Rows from block 2 of the text decoder, named by matrix and row number. Rows with one number belong to one neuron. Each number is 128 + 24 x the weight over its row's rms, rounded and kept within 0 to 255. All counts start at 0. Numbers have three digits each. After the name is the row's rms in percent of the matrix's.
# gate: MLP gate (decoder.blocks.2.mlp.gate.weight, 672x256), inputs 172-255
# fc1: MLP up (decoder.blocks.2.mlp.fc1.weight, 672x256), inputs 172-255
# fc2: MLP down (decoder.blocks.2.mlp.fc2.weight, 256x672, transposed), outputs 172-255
gate.96 022:099160105132136091172114084132161170085155100135130125125157111105137147085096095125149121136128130119162126097118105148126143088132136144109086161159118189149110109115120134136113139107153137096097114124095115101124128097135119097132121155174141143183
fc1.96 026:086129120142157140137089120120148140133095153152114169108105101112131149077147133155122130130153154114154147150113119178089117144097112116126114071092123133108118142129141109075107158112124133137125145085137155164105116112088121141119113059111112109070
fc2.96 022:088138115148136114128166153160115118089129157098113136083138102119124141128139101128140150121142102110142121107109086158140124180098093073113120145109124075111159098113148097109080143182107115130158114142127124129142166127110110103152151078103135147086
gate.97 120:151122136133124141090104117151128114124106122194136139110115136122078153118149098097131131164109122149128148120147130139139140096113184125127098096109151089197127158093135122127130140111159111100137146107140152143144104084155149175120127121124143148132
fc1.97 120:169124133136105144168140103106159163145154067115148073125154112126122104118105145150116105111144155118089136156109140138142115121134132128133101121126212146148122152156136138125115137153107140141131113101164106131136154158106165104115094127126129111142
fc2.97 121:106141175134121166139139164139114155130127124112124149131161113175119106156166171156148106146122188149106137107110147114115121128144142132138165119059114175121123136135118145095157112103116173139135167162124103122145149139149149113113168135142122093106
gate.98 126:082086121130103169122153104128119139143142140115108151127134101128180111159096121126138158155126099110126107169133131128145099092073137111140120078116135096076171106140172141158157123145120110117137124082132129119154136087170155126153131137114150134154
fc1.98 118:156177133135100071129160146120118163147097133144126112100160146107087121094138147129105140114137181122130117124096127168157189169118110143108126144159124118170072157087102112096116147133130141142115149166110134134139149147101104130121096155129103137101
fc2.98 123:158121153070119099070141149124130088152154133125148135067111082160130105142144149132101139169121141126141147121139120123171121134068159138145104125173139097094159112107168161147132095173130118129142119122117152111138145053111123124140100147131143107108
gate.99 071:135098091139143122112122176129136120138116138133163152165101127125099124130172153100075176099095097156137117115154151097118125132104138118138118154108148112106128141104114128136121101108120134141117148108087106154137112130181140105145157115153141071109
fc1.99 081:077105111142155130110161164090094129147122174164157122128137118110111164116123135135107169137082105135152140107154118135169108139166129194137150112138132116146128151131088108132127142131121117108105112118166137154120127125121121131127132161169139131128
fc2.99 075:147168109125087114102142078138127180100113149120172114119122114150179080088120101136134141124141126168090146123142100102115129142114127188113072118083111131117098141161103118120165120142179093137129137120121113119125143089132137142159139135097112124147
gate.100 127:130107126113103148166120087134165183127141138080122086115129130123130106163119129108114114129107157120195119119138123163111141147102102103151155111121139108147133156104081151122102107102108128102121123144123083084148130125137167109134128130107110166083
fc1.100 112:089156129127085136163117090125179178075128092127136140161089154186150115127141162134144118109137121121120103094138156085085161176131096109166147146149143137142126102088118125114132170075129120137135150105086167158122148137134159105151148123123118131140
fc2.100 119:148137093099083081153151083107105146183089102155120118112170110159170165107134135124112123142150124095152140153111161126105117105160112126139137093112122126174169117113132104081099175111111143173153142122122122121114184148136146133099125107144067160144
gate.101 115:175112149112150068126120101115181122152135151141128149126154107116139108157143182159154093107159150109139175143107106100113175165102102105142096075088149113153115110131114157133138130107125105094115157161093129116130129086141125168101144129139129165129
fc1.101 109:128118169081171138103162121103183152134107143153119144098123126100126102164138170144133105081139171142142140137071122105119158129119161124143111100101149112170137146125082125139118126166129131134108174132146147108130121104174123099079140150112133176105
fc2.101 108:115124096141192183095133142146094162125145127140113144120116122140121136125117105125130123140116119140160080157105126126154122102167149109164100119126111102134126136115127105138159120154145117118131133097151147123111160158175122119125142105104161123125
gate.102 138:109108096126109170153137135135150084158132136131140156151122078108091102143081153124175145162144162157156126143098147121089136148141143128121167120134143109122115163138156099142179149130104115152180145106087124124102160155092159117151116129140136134115
fc1.102 134:118111146126122088074145126149131146118131129107145091083126132163160156143160107165111121111126100123087128106136121135150113118127127136140083147127123143114168092112100193120104109135158173102085137142183133129130083112152092151124119130118129132119
fc2.102 138:177124125123167140143148127110140108127101157102088141133121160099115147138111084120120158139173140139134103119144185120184169159113128134126164135108147122156093123131125142163140126163126152160121113076133122133047106120104137107126150113125093100131
gate.103 111:153097122132147113147092085135132157153175162139140125105126155087130110095148093100157147099110128180112155106120120111093145124088077133124134100068103155161144158128140131105161164108120114105078101106128108118153131132173128106143119121124114082169
fc1.103 108:130127102074131166071127097157151129163167147128122144143105176138149146132151107123114134141143123222122114115122125129091143138119098120113166137100107134140144139145112132099096140131134168106160144118133098138117099147124122099116142096122148084101
fc2.103 106:118078092134118150120151141111123129140105096143152148094076156128147147155110112135110114126114160135138102136135157145188136097135134155119137181134123141149143122115109143141113117186128121149143140174135123130154088106143082141129134092090142140096
gate.104 026:115117188102131136117144120135114124174099136117147087104092129134100128109134104097116145158137119125120149088126130143132141111128120149198119109117135116087120130153156126149105099110154169097107113095163103169166124126120081124165137132168086121152
fc1.104 031:146119104154115112126140131115114155144160117139147085131150155138123189127119159117073092149154133126144122132109083131154112098105134116122117151098129117196129133169115142152110138108119113125143129140147119148131125156128162145107102131118180133123
fc2.104 028:120117133145087133132098144087156149126143139121125090151133176135131171129094138124122118156128122146096101123075132158188096112101115144061133138148082126112130093122129157177156135158116112109149144120117147122107105142138174148133095142129122115167
gate.105 117:116081130118124118167094142124153161128112165158134129135123120092147105175151115130078138130095127127182097109146130134137140134138108110123162131118132150130115133131109140064158136117148112070163159138163159139096178145111108137155172156150080139109
fc1.105 120:138148128129109135144103141115122111156113086120145111164069117149063145130152077118129142124126124141133094148108145137115119147097117134151129128126108129152119093159104148132152170107141106143147143122123160133132108130117119164153146064142125134102
fc2.105 122:147117106137126147132148122168158152164140134124160138115124108154128099178138099165111109128150173107157143103129160103122099132146137089108161095133140108132111154102142124124146115082152130139100125162132117125169128159139093085145125140107122137085
gate.106 106:124141111132147154100079101146143108132170132143150165120145142091098107125106119102155067129129176125171101160120137161192097129145135133142128123113178153133095115158157101129122122100139150134121117132117091084142112185090144095137126125085135130123
fc1.106 110:139079126123126146133097156115156109152130126128155125123122145103114201108147114124114127109170066146123120161127118149137132126099097151120128110114128157159150103123138140086099098117119111176103091140133119102163149131147129109134124143121118133083
fc2.106 103:151156135114160169169125155116137120118114132151123182139134147123148188104148106157080151082120126133145131147139098081097102147131127127098114101150113113129166119103112162099135138113095107149131118078112135134114128140137109093158148130148075073117
gate.107 124:106116141080127131123156131101169134143132118133153120124143180133107118164124105114162125149141175108147151121100142121074084133140108120110144111176143138099123078125096155088096121119126161131135100136130101129093146095138153150169107129151117172176
fc1.107 130:129131124119154171152091127144162103109134123148134177123154107121077139082116122133164105192112125118128220106162116143114150072102109093124150142121167110165125141121148134158129096127133084111114160134165136136126112111109123122138136142109113160089
fc2.107 118:161120199112108142130123132130142144114132114127128142117101160124173181082161140086144154115139117136126174157133135163110075129133145095109113140135084143126112191124149095133129082130158125109124148088140126140151120115081131139123091108137095147063
gate.108 114:066133143163135124134130114151087092143147102123138115157147122116139091131133067120106135142129143145170137109102147121134102140143128101123142145144160072118144127136134119130133163128086156130116159137124185127143099124093149121126134098125139128128
fc1.108 112:071160116159168161103160072118145107172141136148122108148163147099123094156121083162132123089146110146149150114121150150161099143095100099107145158168164109086136132160133099145123129109127110125104152148139153137151124120127138123114128126129119098124
fc2.108 114:164124148175137108145097100127153179106133129097165147105115129161120115129109123127141133127154111112100132177158138084090152112139109105097124139105111170129146159134121138150133111149134137141094114087102112122140130139147100089119083159113119113120
gate.109 080:176107155135122134185130103118128135097144108109137146061154131159144112101157160132128136140154189139111089131147136091128129167137113068152115102100135135095139136100153139130139138116124119121138133177080138104147158134171106078123097131178112131083
fc1.109 077:151113165108063178164136138121154128114135110094137124085147104133146125140166137117139114108159144123108097114182177114102122181130107103145128118127121127112166150082099137104156145107133137101139153171087094109116131154177125081111136154138126106106
fc2.109 083:130134131097123165178131134087131095135104121154133136138126114160163116102116114153116109164072131131151134156131119158087113152145160125127123134143080136116079111107150076157139114116141119114131146100098122153135079131123121115112170134089108133133
gate.110 074:130142127122148153132103109143144122130131074138084109108163083144138145134127116140196101115125135127165107110114137178149122102116167118072153153156145136128141160111095119096110184119141146118168143141139135111136121170154163133126170114110131114150
fc1.110 069:117123120121135124129149145118093117146113113138123136159138092129144096155127158110079111097172087111116121148150124135126152144099105152116149154151165139143114119145158155113118108154106133135135140129147117133122095090078136080091130088134083134116
fc2.110 071:118082119176134143094164096154169126119090103123136156148105069155116120133122098119133130085126125109152135126170105155105109133064123102151132100130133142121108139126137136108084155163148161148165133091115129094142135169115153126127146163121120139086
gate.111 062:082166127143103102155150081127107152121122145126133133115104113107109099163123132123143151127121144125160122120141122156165161099079119138144119109139147136088125132114127127116172173127107108151097138102082122165118125103148142145101126149119142140161
fc1.111 072:159073134114125132105130134142115103116149157125119156116177127146160113086159108145128126133147103105111122126134095120071080128138137099115137186121112154154157133137122098155101109160121173090156096144196142103166124121118065111134154097138113144099
fc2.111 074:171120149059067123182160097154117117130113111164122144085151156128181155167101145147144088118127136102099127135131144135172131124113103163142096135122131118085114163135130120149155113145124127083140108121137161115171168107149157088142164083084137135087
gate.112 040:114150105119146131091139114137136095132042137199144111128115106114131139173150096118103132129136082111133157095116083094101145153084133139163099149158152129121140146120125096125151135146147110128154143158182157097171123150154120141120144116068088073147
fc1.112 039:144123116135097083119144128105120140104147122073135150160119183136091134127130119130148114110100176134109142165174151095105147138167130102144150114075124081109128082088152130139161133112128113088132092105109098111071152107146152118129172130130156178122
fc2.112 040:128131117124144153104140128120081128099124114144164121095166180160118096161134140140138145131095152138162109163161110122095080122136175098132157118103128138118112085112131143118148154143117093104136113120142109105109163127177112125102152146129097094130
gate.113 103:105104097122125106140112094131121148140140131130114171145125170122147085132068131144131167119121139158121095161117117150185102122135122108134136129141102145113147160157140126106111149160088137131135121120116138108138148110131115106136123147101082117105
fc1.113 112:100096122141148154133166099117157141128103127130149157115082133161111127113122130141147137176098138141137151173124113126155096132140156136129134154108138103106153112183153140125139128138131158178131143129093144111167113157110116141165133123108093135107
fc2.113 101:126138110144133149117154133157151093092132137148162115162138148155138111149100144125118166150138102114144124103170117171127167113103163147138137134097072110094117138073131120095102117189146154144161129106143091110132069118106096098133145116157105127156
gate.114 130:140091115151147096105144128121083120103111138148104079132111097078126091124114161134154119143124106117155124132108140133132143164144114110117144145119117129126109066085143122145124124168105143122122146111084138131166111103112139141126100170117120108133
fc1.114 129:148134101162120130120149166118147151152093101108126139110129132131120097109180104119108130127104114112102141133107153193120132180112095153124135139126119113065090127131121172113105146136108127124102123112123109135147108108118153101156116107132154108112
fc2.114 136:106127093146155151119116139142164122119137129118117129106100109132093145110155100115147122135128097134106129157095117139123151112119078088078103123147136153191135120147170096108125096107117112104161145133096117166114110140091107104160127157132168096128
gate.115 137:135109150162128119144126071119140156096152117160160127111129099165071117135112083123179128125179128176150140079093151153145155132161087137132129108147101109116122139122128171107135141108155177150115128138146105108102122105110190103101129135144131158143
fc1.115 135:108122149136127098127079126146121150095152087159150127145099130165112106121139117120125146127142109156143121123101127178133137110155147143116157119140080116094099125080097158101128138150134178133132091121131113098132139096109177128086153114088136139139
fc2.115 137:142125111110176125110168104085088127112153116141116109134098116116125162108117130129181090119153111137144110126119156135099102104152165121135131168123122117174161120118132084111139125144102113117179123157141104127113077160088124137161112106143101084126
gate.116 112:139157170139128125127119101142099120137119083113129123142148137118114119149152126115120115124169122099108081130091104159131126119113146143177142117126206125150117180125168127136150158120159147109141147112131164122065120076086085127149130135158135135117
fc1.116 106:145161132148151096097145148094148192145172110131122147122131143085134103109139097099163110114140121138117132155103119140118138130132139144124143105147173162114101139155145098155136143124174145095114140092172160119130093133125136125147113093156152112124
fc2.116 101:142110128124128109079146132112111156119100158152117137096074155144141133104145108153157122121097132148115123096108163117100123134119138127130148150152158123138149115129079081113123113122100141117118087134151125152167121198148099121161122079138093128157
gate.117 120:122125162100173117096147123139144111155130127113136133101169169127120136122140112132140132130118119119129112140158129157117152159099121122100131167137132121092153136094105157134148132075152099132108147157146097112100103124109124124169085125089115145147
fc1.117 120:103104119139114099131103110121160144138133132135093108156134083137118129134167091179121084146133136121145158134155134139122144206147162159105116111131136141156121078123171144096114123165109161123095085116105173143156143128133142121115131153088101127161
fc2.117 116:097141165148135138127138097184106104107169154146169104188160146048152087156146140131113140104122155111106103131124093138086111105135114121123133186107102126137144166111132131120151133096128113150138114095112129101133126119146141126117185129123133167114
gate.118 076:118129140148127116147123118106109105126111110127154112180136091106141125165164103107159121132133109126144134093165187139096123140118124104126137134188143121107131136143112056104132101151168153113169139128084152128134068128078155135165150133097140201113
fc1.118 079:119072191106099144111141142117146136156068134090144119093147134122130164121148097075107123129147125168120136115118152135160176138124151158125127104127088135094150140122113126092121107136133146147157140108124117115099098139111145153152105131105146088131
fc2.118 077:146206126133115097138128089142103147159141085155168146133075130055132115131114136096143116111106148126149156123140105128138160107139147150130073162172101150113151129113128165120147123086130131127145129140155145105146135140146119130134133134068141106149
gate.119 035:115124135137151143128102120122100100139136149123111173099145136097122133088090072147099115163113101126121129117117109141129128175162167135159078069114098155157121159166121133140126111123111127097137141095119096120125159122111102136160163124148076161086
fc1.119 044:120091116169144143130161137149092110130124118114133150201130161072097147132109104143109101132155083146116114102120138138148144106128126125170116116087143166147156147099135114142131145115124113117121144133165104126140130098160114130112131134102150095103
fc2.119 038:106128114108122146137135163137116126106130144124084104106156111149112093119158124106144139124100140164155121075167105116112127164156156148147121160134141094145145068135157124072146140139108134140132136175167122127111097101149184178145141156145116129128
gate.120 124:126122134092142086139149128115115102114134113152162112149117136104116130117099135202139092074110143095148167102149121130154132100121123097148124117134138138107180083138189110148150144090140109109123096134119087147120142106114103117110116125146133167173
fc1.120 117:157137109097152091137145154169127132067126106135134150149131122147079104100090137138115153136120132169146145170078143093114131153128125111095144112121139144124137149165126112111096120151101137122121146143114108116198093114067136131134163147121143150122
fc2.120 110:126143129150145162114136108141128130148073152131092099155142119145105084124157132123165129165061133143136118135149114175129168160145141149135143125145135152093152081102109086130109178142091140178113150119163121149114124086110083119086106141118136154086
gate.121 106:126144116175137123137112120111114092118123097125148134116160130153111123161131139129124117126118195129136141103126097108166144168144134116125108130156116106136137101067112130094139178117122114104172147125123126108153189129141103118120128118128106134141
fc1.121 101:117146075153114123096124113101057139142085136121126117111128121132127117160143136156117163160125113143108089120129092139135127181140085087098121112134143127163117154131084114104100171123157117108163163137146150106154156118104061129103116121124145155126
fc2.121 099:153154115132092129077143127126169154134117103127124109116120131120087113089070145153096163163114134144114100149120131166095093164148126105113135119133177150137141112142112133131125118124145140144098113153113164132125104129120150167137061140156159112156
gate.122 133:156094128107124161171138099110122116144139117134131102114132111121132141147123157118098127132094125181108101159137157134113133103149134088154109105116125166137145115117136177110161157144147110101091123142094205112143162152160162116113155123128147121097
fc1.122 135:119131131129131110161159078105098161104128126150166149109144106148118146101104115186162143110086134134150099114096123103067088143131111115105180121092154107152111117156116111122156110122157123119125133132113131136121185141116145149093128135169145114144
fc2.122 130:116179087132112114160109169077133120126145172127123132144176137146141139110103074157098127120145117169159103136165107125122158150109129117100102131129153098127125175130136143137126087113105144084102094119168119138127137095147143095171122115081160111116
gate.123 024:136104143115101114115088133120142135126118155133135114105106115093110135158143135124103097138134114119123141119119126152082084142127149098125086180091133148146123128116123150138154122133142103140190168141112094143121118130119084155125142155092109066147
fc1.123 028:167153099154075094162125100130128158147084135135166186121110108155138119168116131127127141103114098112112129143174147148157140159141116116147129125113121151144144183141131080128120112129161115157108141144121154126131148121133083129098136110137127104109
fc2.123 023:149133095174125125072143134143104149100107106119148092124121136159117127142150132125111157133152109140113144093086112069150115131112117144147153103155127134104124128143158101083126116139162098118127097107136108145134151124155133116133122119167106125149
gate.124 120:119121142116116093130115118122123152125140100103102115124120109114137086131112134130148128159128155135142137128133151176142132124155165124159152158149145121115144136158104145135210102117155106119126089083123099089116110144115134129077150120139132139113
fc1.124 110:123156089118095132135138144130127116114121108124129073166109100119139156121162119151117173173167117181139135122090097159133166148154133122103095151124146143135124147157161138138160136139129159103099110089113074119135133140157098169130132136141123137136
fc2.124 124:163098110095113147096093120109130151151100124129127162152084148099122140155094076164101133131138157115112128141070124147147124132107124117109129147104101163110121149117104130087138120095129153130154110106151101085117110187137129115160145160102161079102
gate.125 129:123142147140138122141141100159126092139184143165153105129128117113130136112162108093139118130113206150140112154167145111192125176110164138185087131091130124113170148064136130111135127105111136149144154127130121119096130087154126139134181102149108120163
fc1.125 132:118148128149125119133120108179166099155167134136123129129130119110112137137162098129138107174141191119118134152154131115191109134121161142169123147063142183105148180145115122127123126105144135153160142132131107144078124122153117134136167084155091109131
fc2.125 128:132104143136133124112094109136119106104129119148103125123104143113144126099114149146099116099133103151118093121132117103116142141102114138144186112154124158131110121156096112104128132162160072127130138138085161112124127132134135139168115134107133119130
gate.126 138:151089132142106191151151116164169124120142125103134150146134086152112162144142141152127142145123120140157099071129114129125134106058118117119147139151061112131128141137145154120155134101147126151107145104140124104172149185122113122105097086109123152113
fc1.126 125:105134143130136083118093145113103131122099137148134139123106146118135096131115140131139120145150177109110127155122106104162147177172117134167128142116155123137122139117123113116110117156092138084116107130151110169100157111120150158143122192138152119134
fc2.126 144:121180119103123165138118166097133155085152136140161141173140139127092118092171126085117149133147167158137092163135144140104108148132134115149134163138105145148097166123102104106123153117139152098168071089110099096175165156144142170097110124113147099153
gate.127 100:095121180131105138118151119132157086116092142091142106132148151135121143156082127120132151133129092112123147128146077123138124098170141157151162135111121165070124127114122163152142122150148144137132121116129118093126144151118123132164139143102165097145
fc1.127 100:146131143111091138105123143143126153131159139118129186115107124131125099124068131144165128097174086170123153102129174115097134122158115079136101098110155124121137068121149107091155122099122157113128138117111124178101125148126116096083119114128140151135
fc2.127 093:125134134131122158163145133107153127113157090123115131132144124116102142129134102112144146147134153143090142085112104138142112108084143128112124101088114120109151154140161125152159109092137107126167127135143116109097161132160128098150123123160108107087
gate.128 060:176158112112134100112104140114089142116084156165133168106115120083113097125133132088101148158117156169119109112125125111117065129154137111143079157123141111132112170163145119108129131104126126127131159145168155115091079133097113093158167145162118096117
fc1.128 070:103144108115117097160177085152154120149114142091144123160131130121111139094177130120133151081098133136122178145161168129117145095133132114109162138147127146153099109091080139113119151114123158101087143130132101114135159100107137154163145138112076142120
fc2.128 062:155134115172146157145158076147130145156126137163136142127124169093138085148104122107147096145075146133150135108147103060133105101117095125097125127119125134134134135173118112128137115150169154098091166142137104117116122118105135163135104133143132183141
gate.129 126:134115128134115055136153135123134112143115122144169113127150138164151086137181152126163128095124132140084156094181141140181147110120185113128101145140109152116088117111115161130150094111134137146154121134099123135104141136154112127101096166137127099163
fc1.129 128:117129127115162148160144132095113108108135145142133151142142133105119115175101108119129111092156075151149125145110122107139140158115091151145168127107120056152138123142138105120175136125130100113135144130113131110135126119138156151085104134117117141102
fc2.129 125:134144173145100086136169119147150128140156133157159148128162122143119134140127144117143124114147075149109130114115129139093090154148148121142140142125153093129143104107103146150151118061157143133132187170118128089094129113087153106136087120120086120167
gate.130 096:145122123119124111107111106128137131161131126129113123185140154139061140115139104134123156162132175125140136093082126125124093136163132130107129116140097120135113179169153149144132086133110131139138136116092134125130156151163165110143092097145133153117
fc1.130 099:153107142117107100189134152124145131129111136153079113089128103163142113134100101134142097158079095139150154142146113086123171138156067150161142159121096061105148107160148151116107164158123091141132124101125132119136142141134112163080092183135146157160
fc2.130 085:123138117156119125165107116187190140122138181108125132104144129079103139107150103131155084118121108140134096090122142123115050114120152121107141095139109148114106169141080142097125101137099193111095148178110167083100165110144163108111120153111152152129
gate.131 113:110086146110158131104104186159141110132111153099140128103117122102110152147087126131104140160152139117164125143100115086147135114063140130148143136139144124129158095107150108143139154139089092104133168095105108134171100144121151128150165130162133139074
fc1.131 111:114165100114178140086167145186120148083132137120130101123109129109163119122085128118109097151163140110124133150108111137136134080138161150094111152113140161125137119150151134162097140118115135101123132072167135121166151148124103148147151071129137126111
fc2.131 112:110121098176103188152120098124101115101118122130139140073145116154138129099142119145108067135132141146119132098123153123152126122091137150116125137133106111059105145098136127179065151197123109142156124115144131070132131163104120154154131106172113154104
gate.132 096:122128116134131120123096146130145109132085122179097144073134104099129112136134113133104128094174126111160118130165060129139082150118107150169146136150138096136180094133147164133147187102121104130149129151118128090153145125133116115116105129153121149084
fc1.132 090:109148088133150087116153126106110115130087120147134171072107100160138104146129126165129087136090093131168078137127151168124102171124145141135125135160115066129130125097135150154123155110128106147131168164154092133120129120109109140142110135162107126130
fc2.132 097:077172148140131082163132109143170098136117123096152117169070084146104143160141129129142149136111130115146151065113174161111133110110133130090082091118142172128106100105133087175101138154110139133131138152106143077144116135112134108075139108110117105152
gate.133 117:145099138086090128144102143189143096108127161138125123117127152145117099111107100147146129121144160127118104143124118164101160068110144158114144159124117169132144109154128147121123142182149092148188125116099162156109139163158157153129122136091148148131
fc1.133 125:088102146129108129134158087112134092156107148152158123111140111168111159102127091143095108138166143174156141140158088125138125130157079143176167152128120075148109153115177122109132118116106121132093117127144113127123148138128154178106129166124091154156
fc2.133 121:122111126141106148117144155120152141144160110119099109145117089119190148111136070163135103141144122134134140149096124156128144108107134102132145105133150116105103132156136091144153126106133130122160151113123106090114101121127131122169110135130115167068
gate.134 116:143108155137106123142077151141144103163123099153133188142145134127153152132171128098121115157117143137147119121123101129146113126095150155116111108105156153116156124144101147144146095097159124171087102136137115153123108137172137143084109135074163118106
fc1.134 113:132120131135131109139183098134136150087119114130118136145128176128082152134104126151119143141131116143127147144143136110134147138131113095129123134117137115170105124172151109100103129156100124123161124110149145110113138112117125140151144083140104138174
fc2.134 120:119116124155106145159136153157127113091109121140107123099141155141124147135140129119151132120101139065132161145151154140118112165179150120107117149082188152116159141121090082096129079120137123192133107160145097121096139147121119090111101148114126169114
gate.135 046:143123175135135099080172113126148118104115110176110091097138149127144139114155123150142118118141151140129166166096130138177132153135118138091146134159118101107132153114117160138139150103091141111103148152153110158174127135097109112110132156110144135122
fc1.135 054:137122077111158105135146091145124118146139117125105180141145132146106155075125089093141082119162172090094164120125128128132149099153144120120113159129103158124130080151126082121116118096124104164109089138167177108094130163189133112135138162128134125133
fc2.135 043:147106101103153147136122120170109116139120171123126180125098152125164137137128117098132124149127147109095108137123109073133169100142115155155090116139108104151142125157107112154175103100125088165102093104132149095099126107135109116105107122133138137149
gate.136 094:160090117125166137107148130119117129114106128154114129161112112105124133130202116130097166131156156103072098112165154093100132128116163102106124118137107111105129154162115110119118111074136121138140136124150125124144080118111157133112152134135156105093
fc1.136 099:121130144149135123184121083148140134159172132110073075087130157150151140151111135109140195144174121132152099168116130148147121120137110126159097149121126129121100150126150131119137136115126164130079099122110105144129139176131106149131115119093113131121
fc2.136 085:133115096120103138132154132114134112130174139136124109137105173157104138135100150093102128133122168140081179131110155133116141146143147120064112108092129146182110104158097173116119129102093188145124107110137131158107084093134161184139089125164130134117
gate.137 073:117163174145141090152130154138134145119163142113100173177133144079110126161112135150101151136130128147159113133131120091144111141132125086174116114095097132080137120098131142145148157133160165129161148124102090176122159142120104129083119154147153108133
fc1.137 099:131129100116097126140151098182136120123155095121118149170108155084138104089150135122135097107107142105150120136110164115128094141139135128088111101106117157170123172115123175103113128093103149116106097144076131135073155153153113134124175086162116187147
fc2.137 081:098122148130158121087161168129150137077112128134117090111145102126128148139117124175173161146148146151161125119162132112133140140123104123120111102112149100105114102136106080148114128102151153118122131115141135125141153085089134108134154117161117145096
gate.138 123:164105167125087144155116097159224133121136106144140086137142097145125132120114132131123140129117149111135170131131121130141108114148117088142083121128100109153153115150122142099133158125158167090102096108155147076183134121141140089098103166140088082153
fc1.138 116:107156142105090120122123138103092120126109121088130085091155134172118138141154126145145149127133123129101134152091114158087087121163107159112147095144118102064139131128139141109157136149128141145132099120137062140079145142106155123174122176135146205137
fc2.138 119:137123117173151175115164110150095120165118135123096100133083152133120143115133101127082140083132138104135118099113112133121107154103193099132111101121087148136147114153141156158129110104126156115126145122099110091180124104115167112103174139130135128104
gate.139 109:128105054150087111163129157142134118160102159105127134116141133155157115131104128171104139131119175136095109135113133143098121114110126111175162101133137148135128118105138126087177098147100109136149117121120124094142107120106094115134106134115122070152
fc1.139 105:119100132129133101143090122149085120143112122121134146107137144103099111111154145116141108116117097140165166097125095121148133141104119184099137158124111073113096176159100109134104093149162127119112131118111178164113122143143081117146111169113123171098
fc2.139 107:108092154115124103142125123147104109126112123101092160154102157121078125154075120130112116156109133139141101127153114156168126121125151150156128154116168139115103191125098169112168118124103143141127093081148130081159137132106155132126141109138123139105
gate.140 111:156154149146159135127132128155140118123121141106140151124149093107126096159130156112164130109168105077093125123103150125153140140150135140096121126141139103079153151074151156111094134141135125130115146120149133089135122127097144090138157099089141095120
fc1.140 109:148116138104162134132137139097121141110132106101106068090106166159151089111130100123134139141099104124093113132157121153100172102104135132168152119165114090126130150110130154165125129121121106112155101111141137140158165132151135110169141109089131111132
fc2.140 093:168189108145091102145125117175142092154098084139132140147109105153118094150089127117129130134133120098120150132120118128089076104123124118152098110152163112132107174160139123132116088142154146116133114168119130131131115112115105154095128106124165155121
gate.141 131:097138129148168118153124142107138168147111126156115134158127140091129125152102155131125130175123110126160111113124073109130128107129112095105084172139105073104097143110138105177185115112141114047118145134163123126135184138126166133151109076169177158147
fc1.141 127:161128093149141143132144142149142122153113167145108154166149099154124149121129133131085099128132119141163070143138124094135096086125138102140133139107087077149131124101123126140110101132165119119120136106094126149137152121116151117131114124083171110104
fc2.141 124:146092163164176116145134145146135134156131122150132121108121124127089117166133128145100146121076104135089120117104112126103120143101113136129146125108115152162152139097084106157133125119130077117149152135133141123149105165115112151094122109153143127093
gate.142 123:069055133169119122113120148104161109119133112160125148102089144128111093157145134120124136110164143132159130107153128135090080126128079154156137122117153102183125127166138133130099127130112114116084136162137098126124140136101109100128152166101108134136
fc1.142 117:137170159147156111136131157139120100135099111092145141126119136099167137117113076106139134124133137099126142128111107099132159142111104113119198099125140134146124117129145065108171174085092094115164119125161137089119099121147110154105113128148111137135
fc2.142 117:124142120132089161114115175127162085144138135157100120115129111136152134164155135125113102132155127098140102127176107153125087162143091060138154132107119102157114136101131155132139119154159139083068151139142154149098140171115127103091099114115143080127
gate.143 119:108136120116124145082091129161125146140096127145135144140126138121149152144112091145107166138078118100135115129150133149105131139135097130163131107105171107144176086126141072125175152157134119140114094098122138112145148142113124150118132101128126151133
fc1.143 112:147141163130126115166129139095142117121193145096117128099141106135130096128110152115120094116158124084156134130099136121120129121104177104107120124130082132125125140107124159140116139086143116121167148160120105174137140118166092110158150110110113121130
fc2.143 122:129121124117143099152122131121131166101109161068129104128150192104139113153125088101080139118129087109122123145127131159085110107124111133137136133129148144099150193133113110124154098121131098122158148144132112117112157144112115114136123075168100160105
gate.144 060:139133105143108149133153086113120109130161101084146090116188136139118116158157097105144101102105108144129168172092154110119166150095165102095152115107164100126162156094139126133181126155116139115142123127123096126130137114101101124153140143115141145150
fc1.144 068:081117107152159099101075083164129108133105156091135123144084126099119120137145108138145145130093132161146111090151093161159116147154124126147118154121162138123177147153116151101128105119131130126097083200138171177130138132145107100124077101135094135091
fc2.144 062:147084122094132093114114127097090122096136105166124114111137131089135132133090123112114151124131132160134090155135135125132156101078113122115150117105112135120099087131152162154126097102087181134113168125173103107144167113143194146170135156111137133093
gate.145 038:109107173166121149169151152116164153177115104101135174124109146151117085149109131104148145187120084122179155135138150063112099140142122091094113110101133111138140091134138167145164138139146120143119117165101135176112116150148140135110133142127129120094
fc1.145 039:119154105125096122126118138125141150148111134128094098120128106118118149132134109123154124128134092112121147106107112175095145190129145174123132150103124167144117161125111148079129124106118105126124160106112158117159149077122157144143133133105074142106
fc2.145 040:082111146134121121142080196160111124115149133094107149124159130114125119146128108113127120139107112112116168133142119150114109177106127164134124102143118148124130088124148104141143109140124141125108089185125134131135135135150126132141143105120145155092
gate.146 064:105089107145161121132102110125119109107115132133094117176129139131149110066146106084156119116132134126104158148129135156108202091141120128099141117187097167101182136122141157118098154126166126119186144112114159091153114116106105115149103102116126158112
fc1.146 063:108177129116151112108131149168122129115143126105100116139129161129143090117105110179139100135119182115057108118149137132141136147123166134113115146161144102148125135116141129085156155145084151118099116184115134169121105112131149141134104123106144101173
fc2.146 058:183154122115090144127146125171133085130110105127114136100120136126123083164153123101129130119204145117156143079147154139125142110193123073092129117140084095136162120168117095134106131108135115185138157111115148141125164111154073149122147129144136110103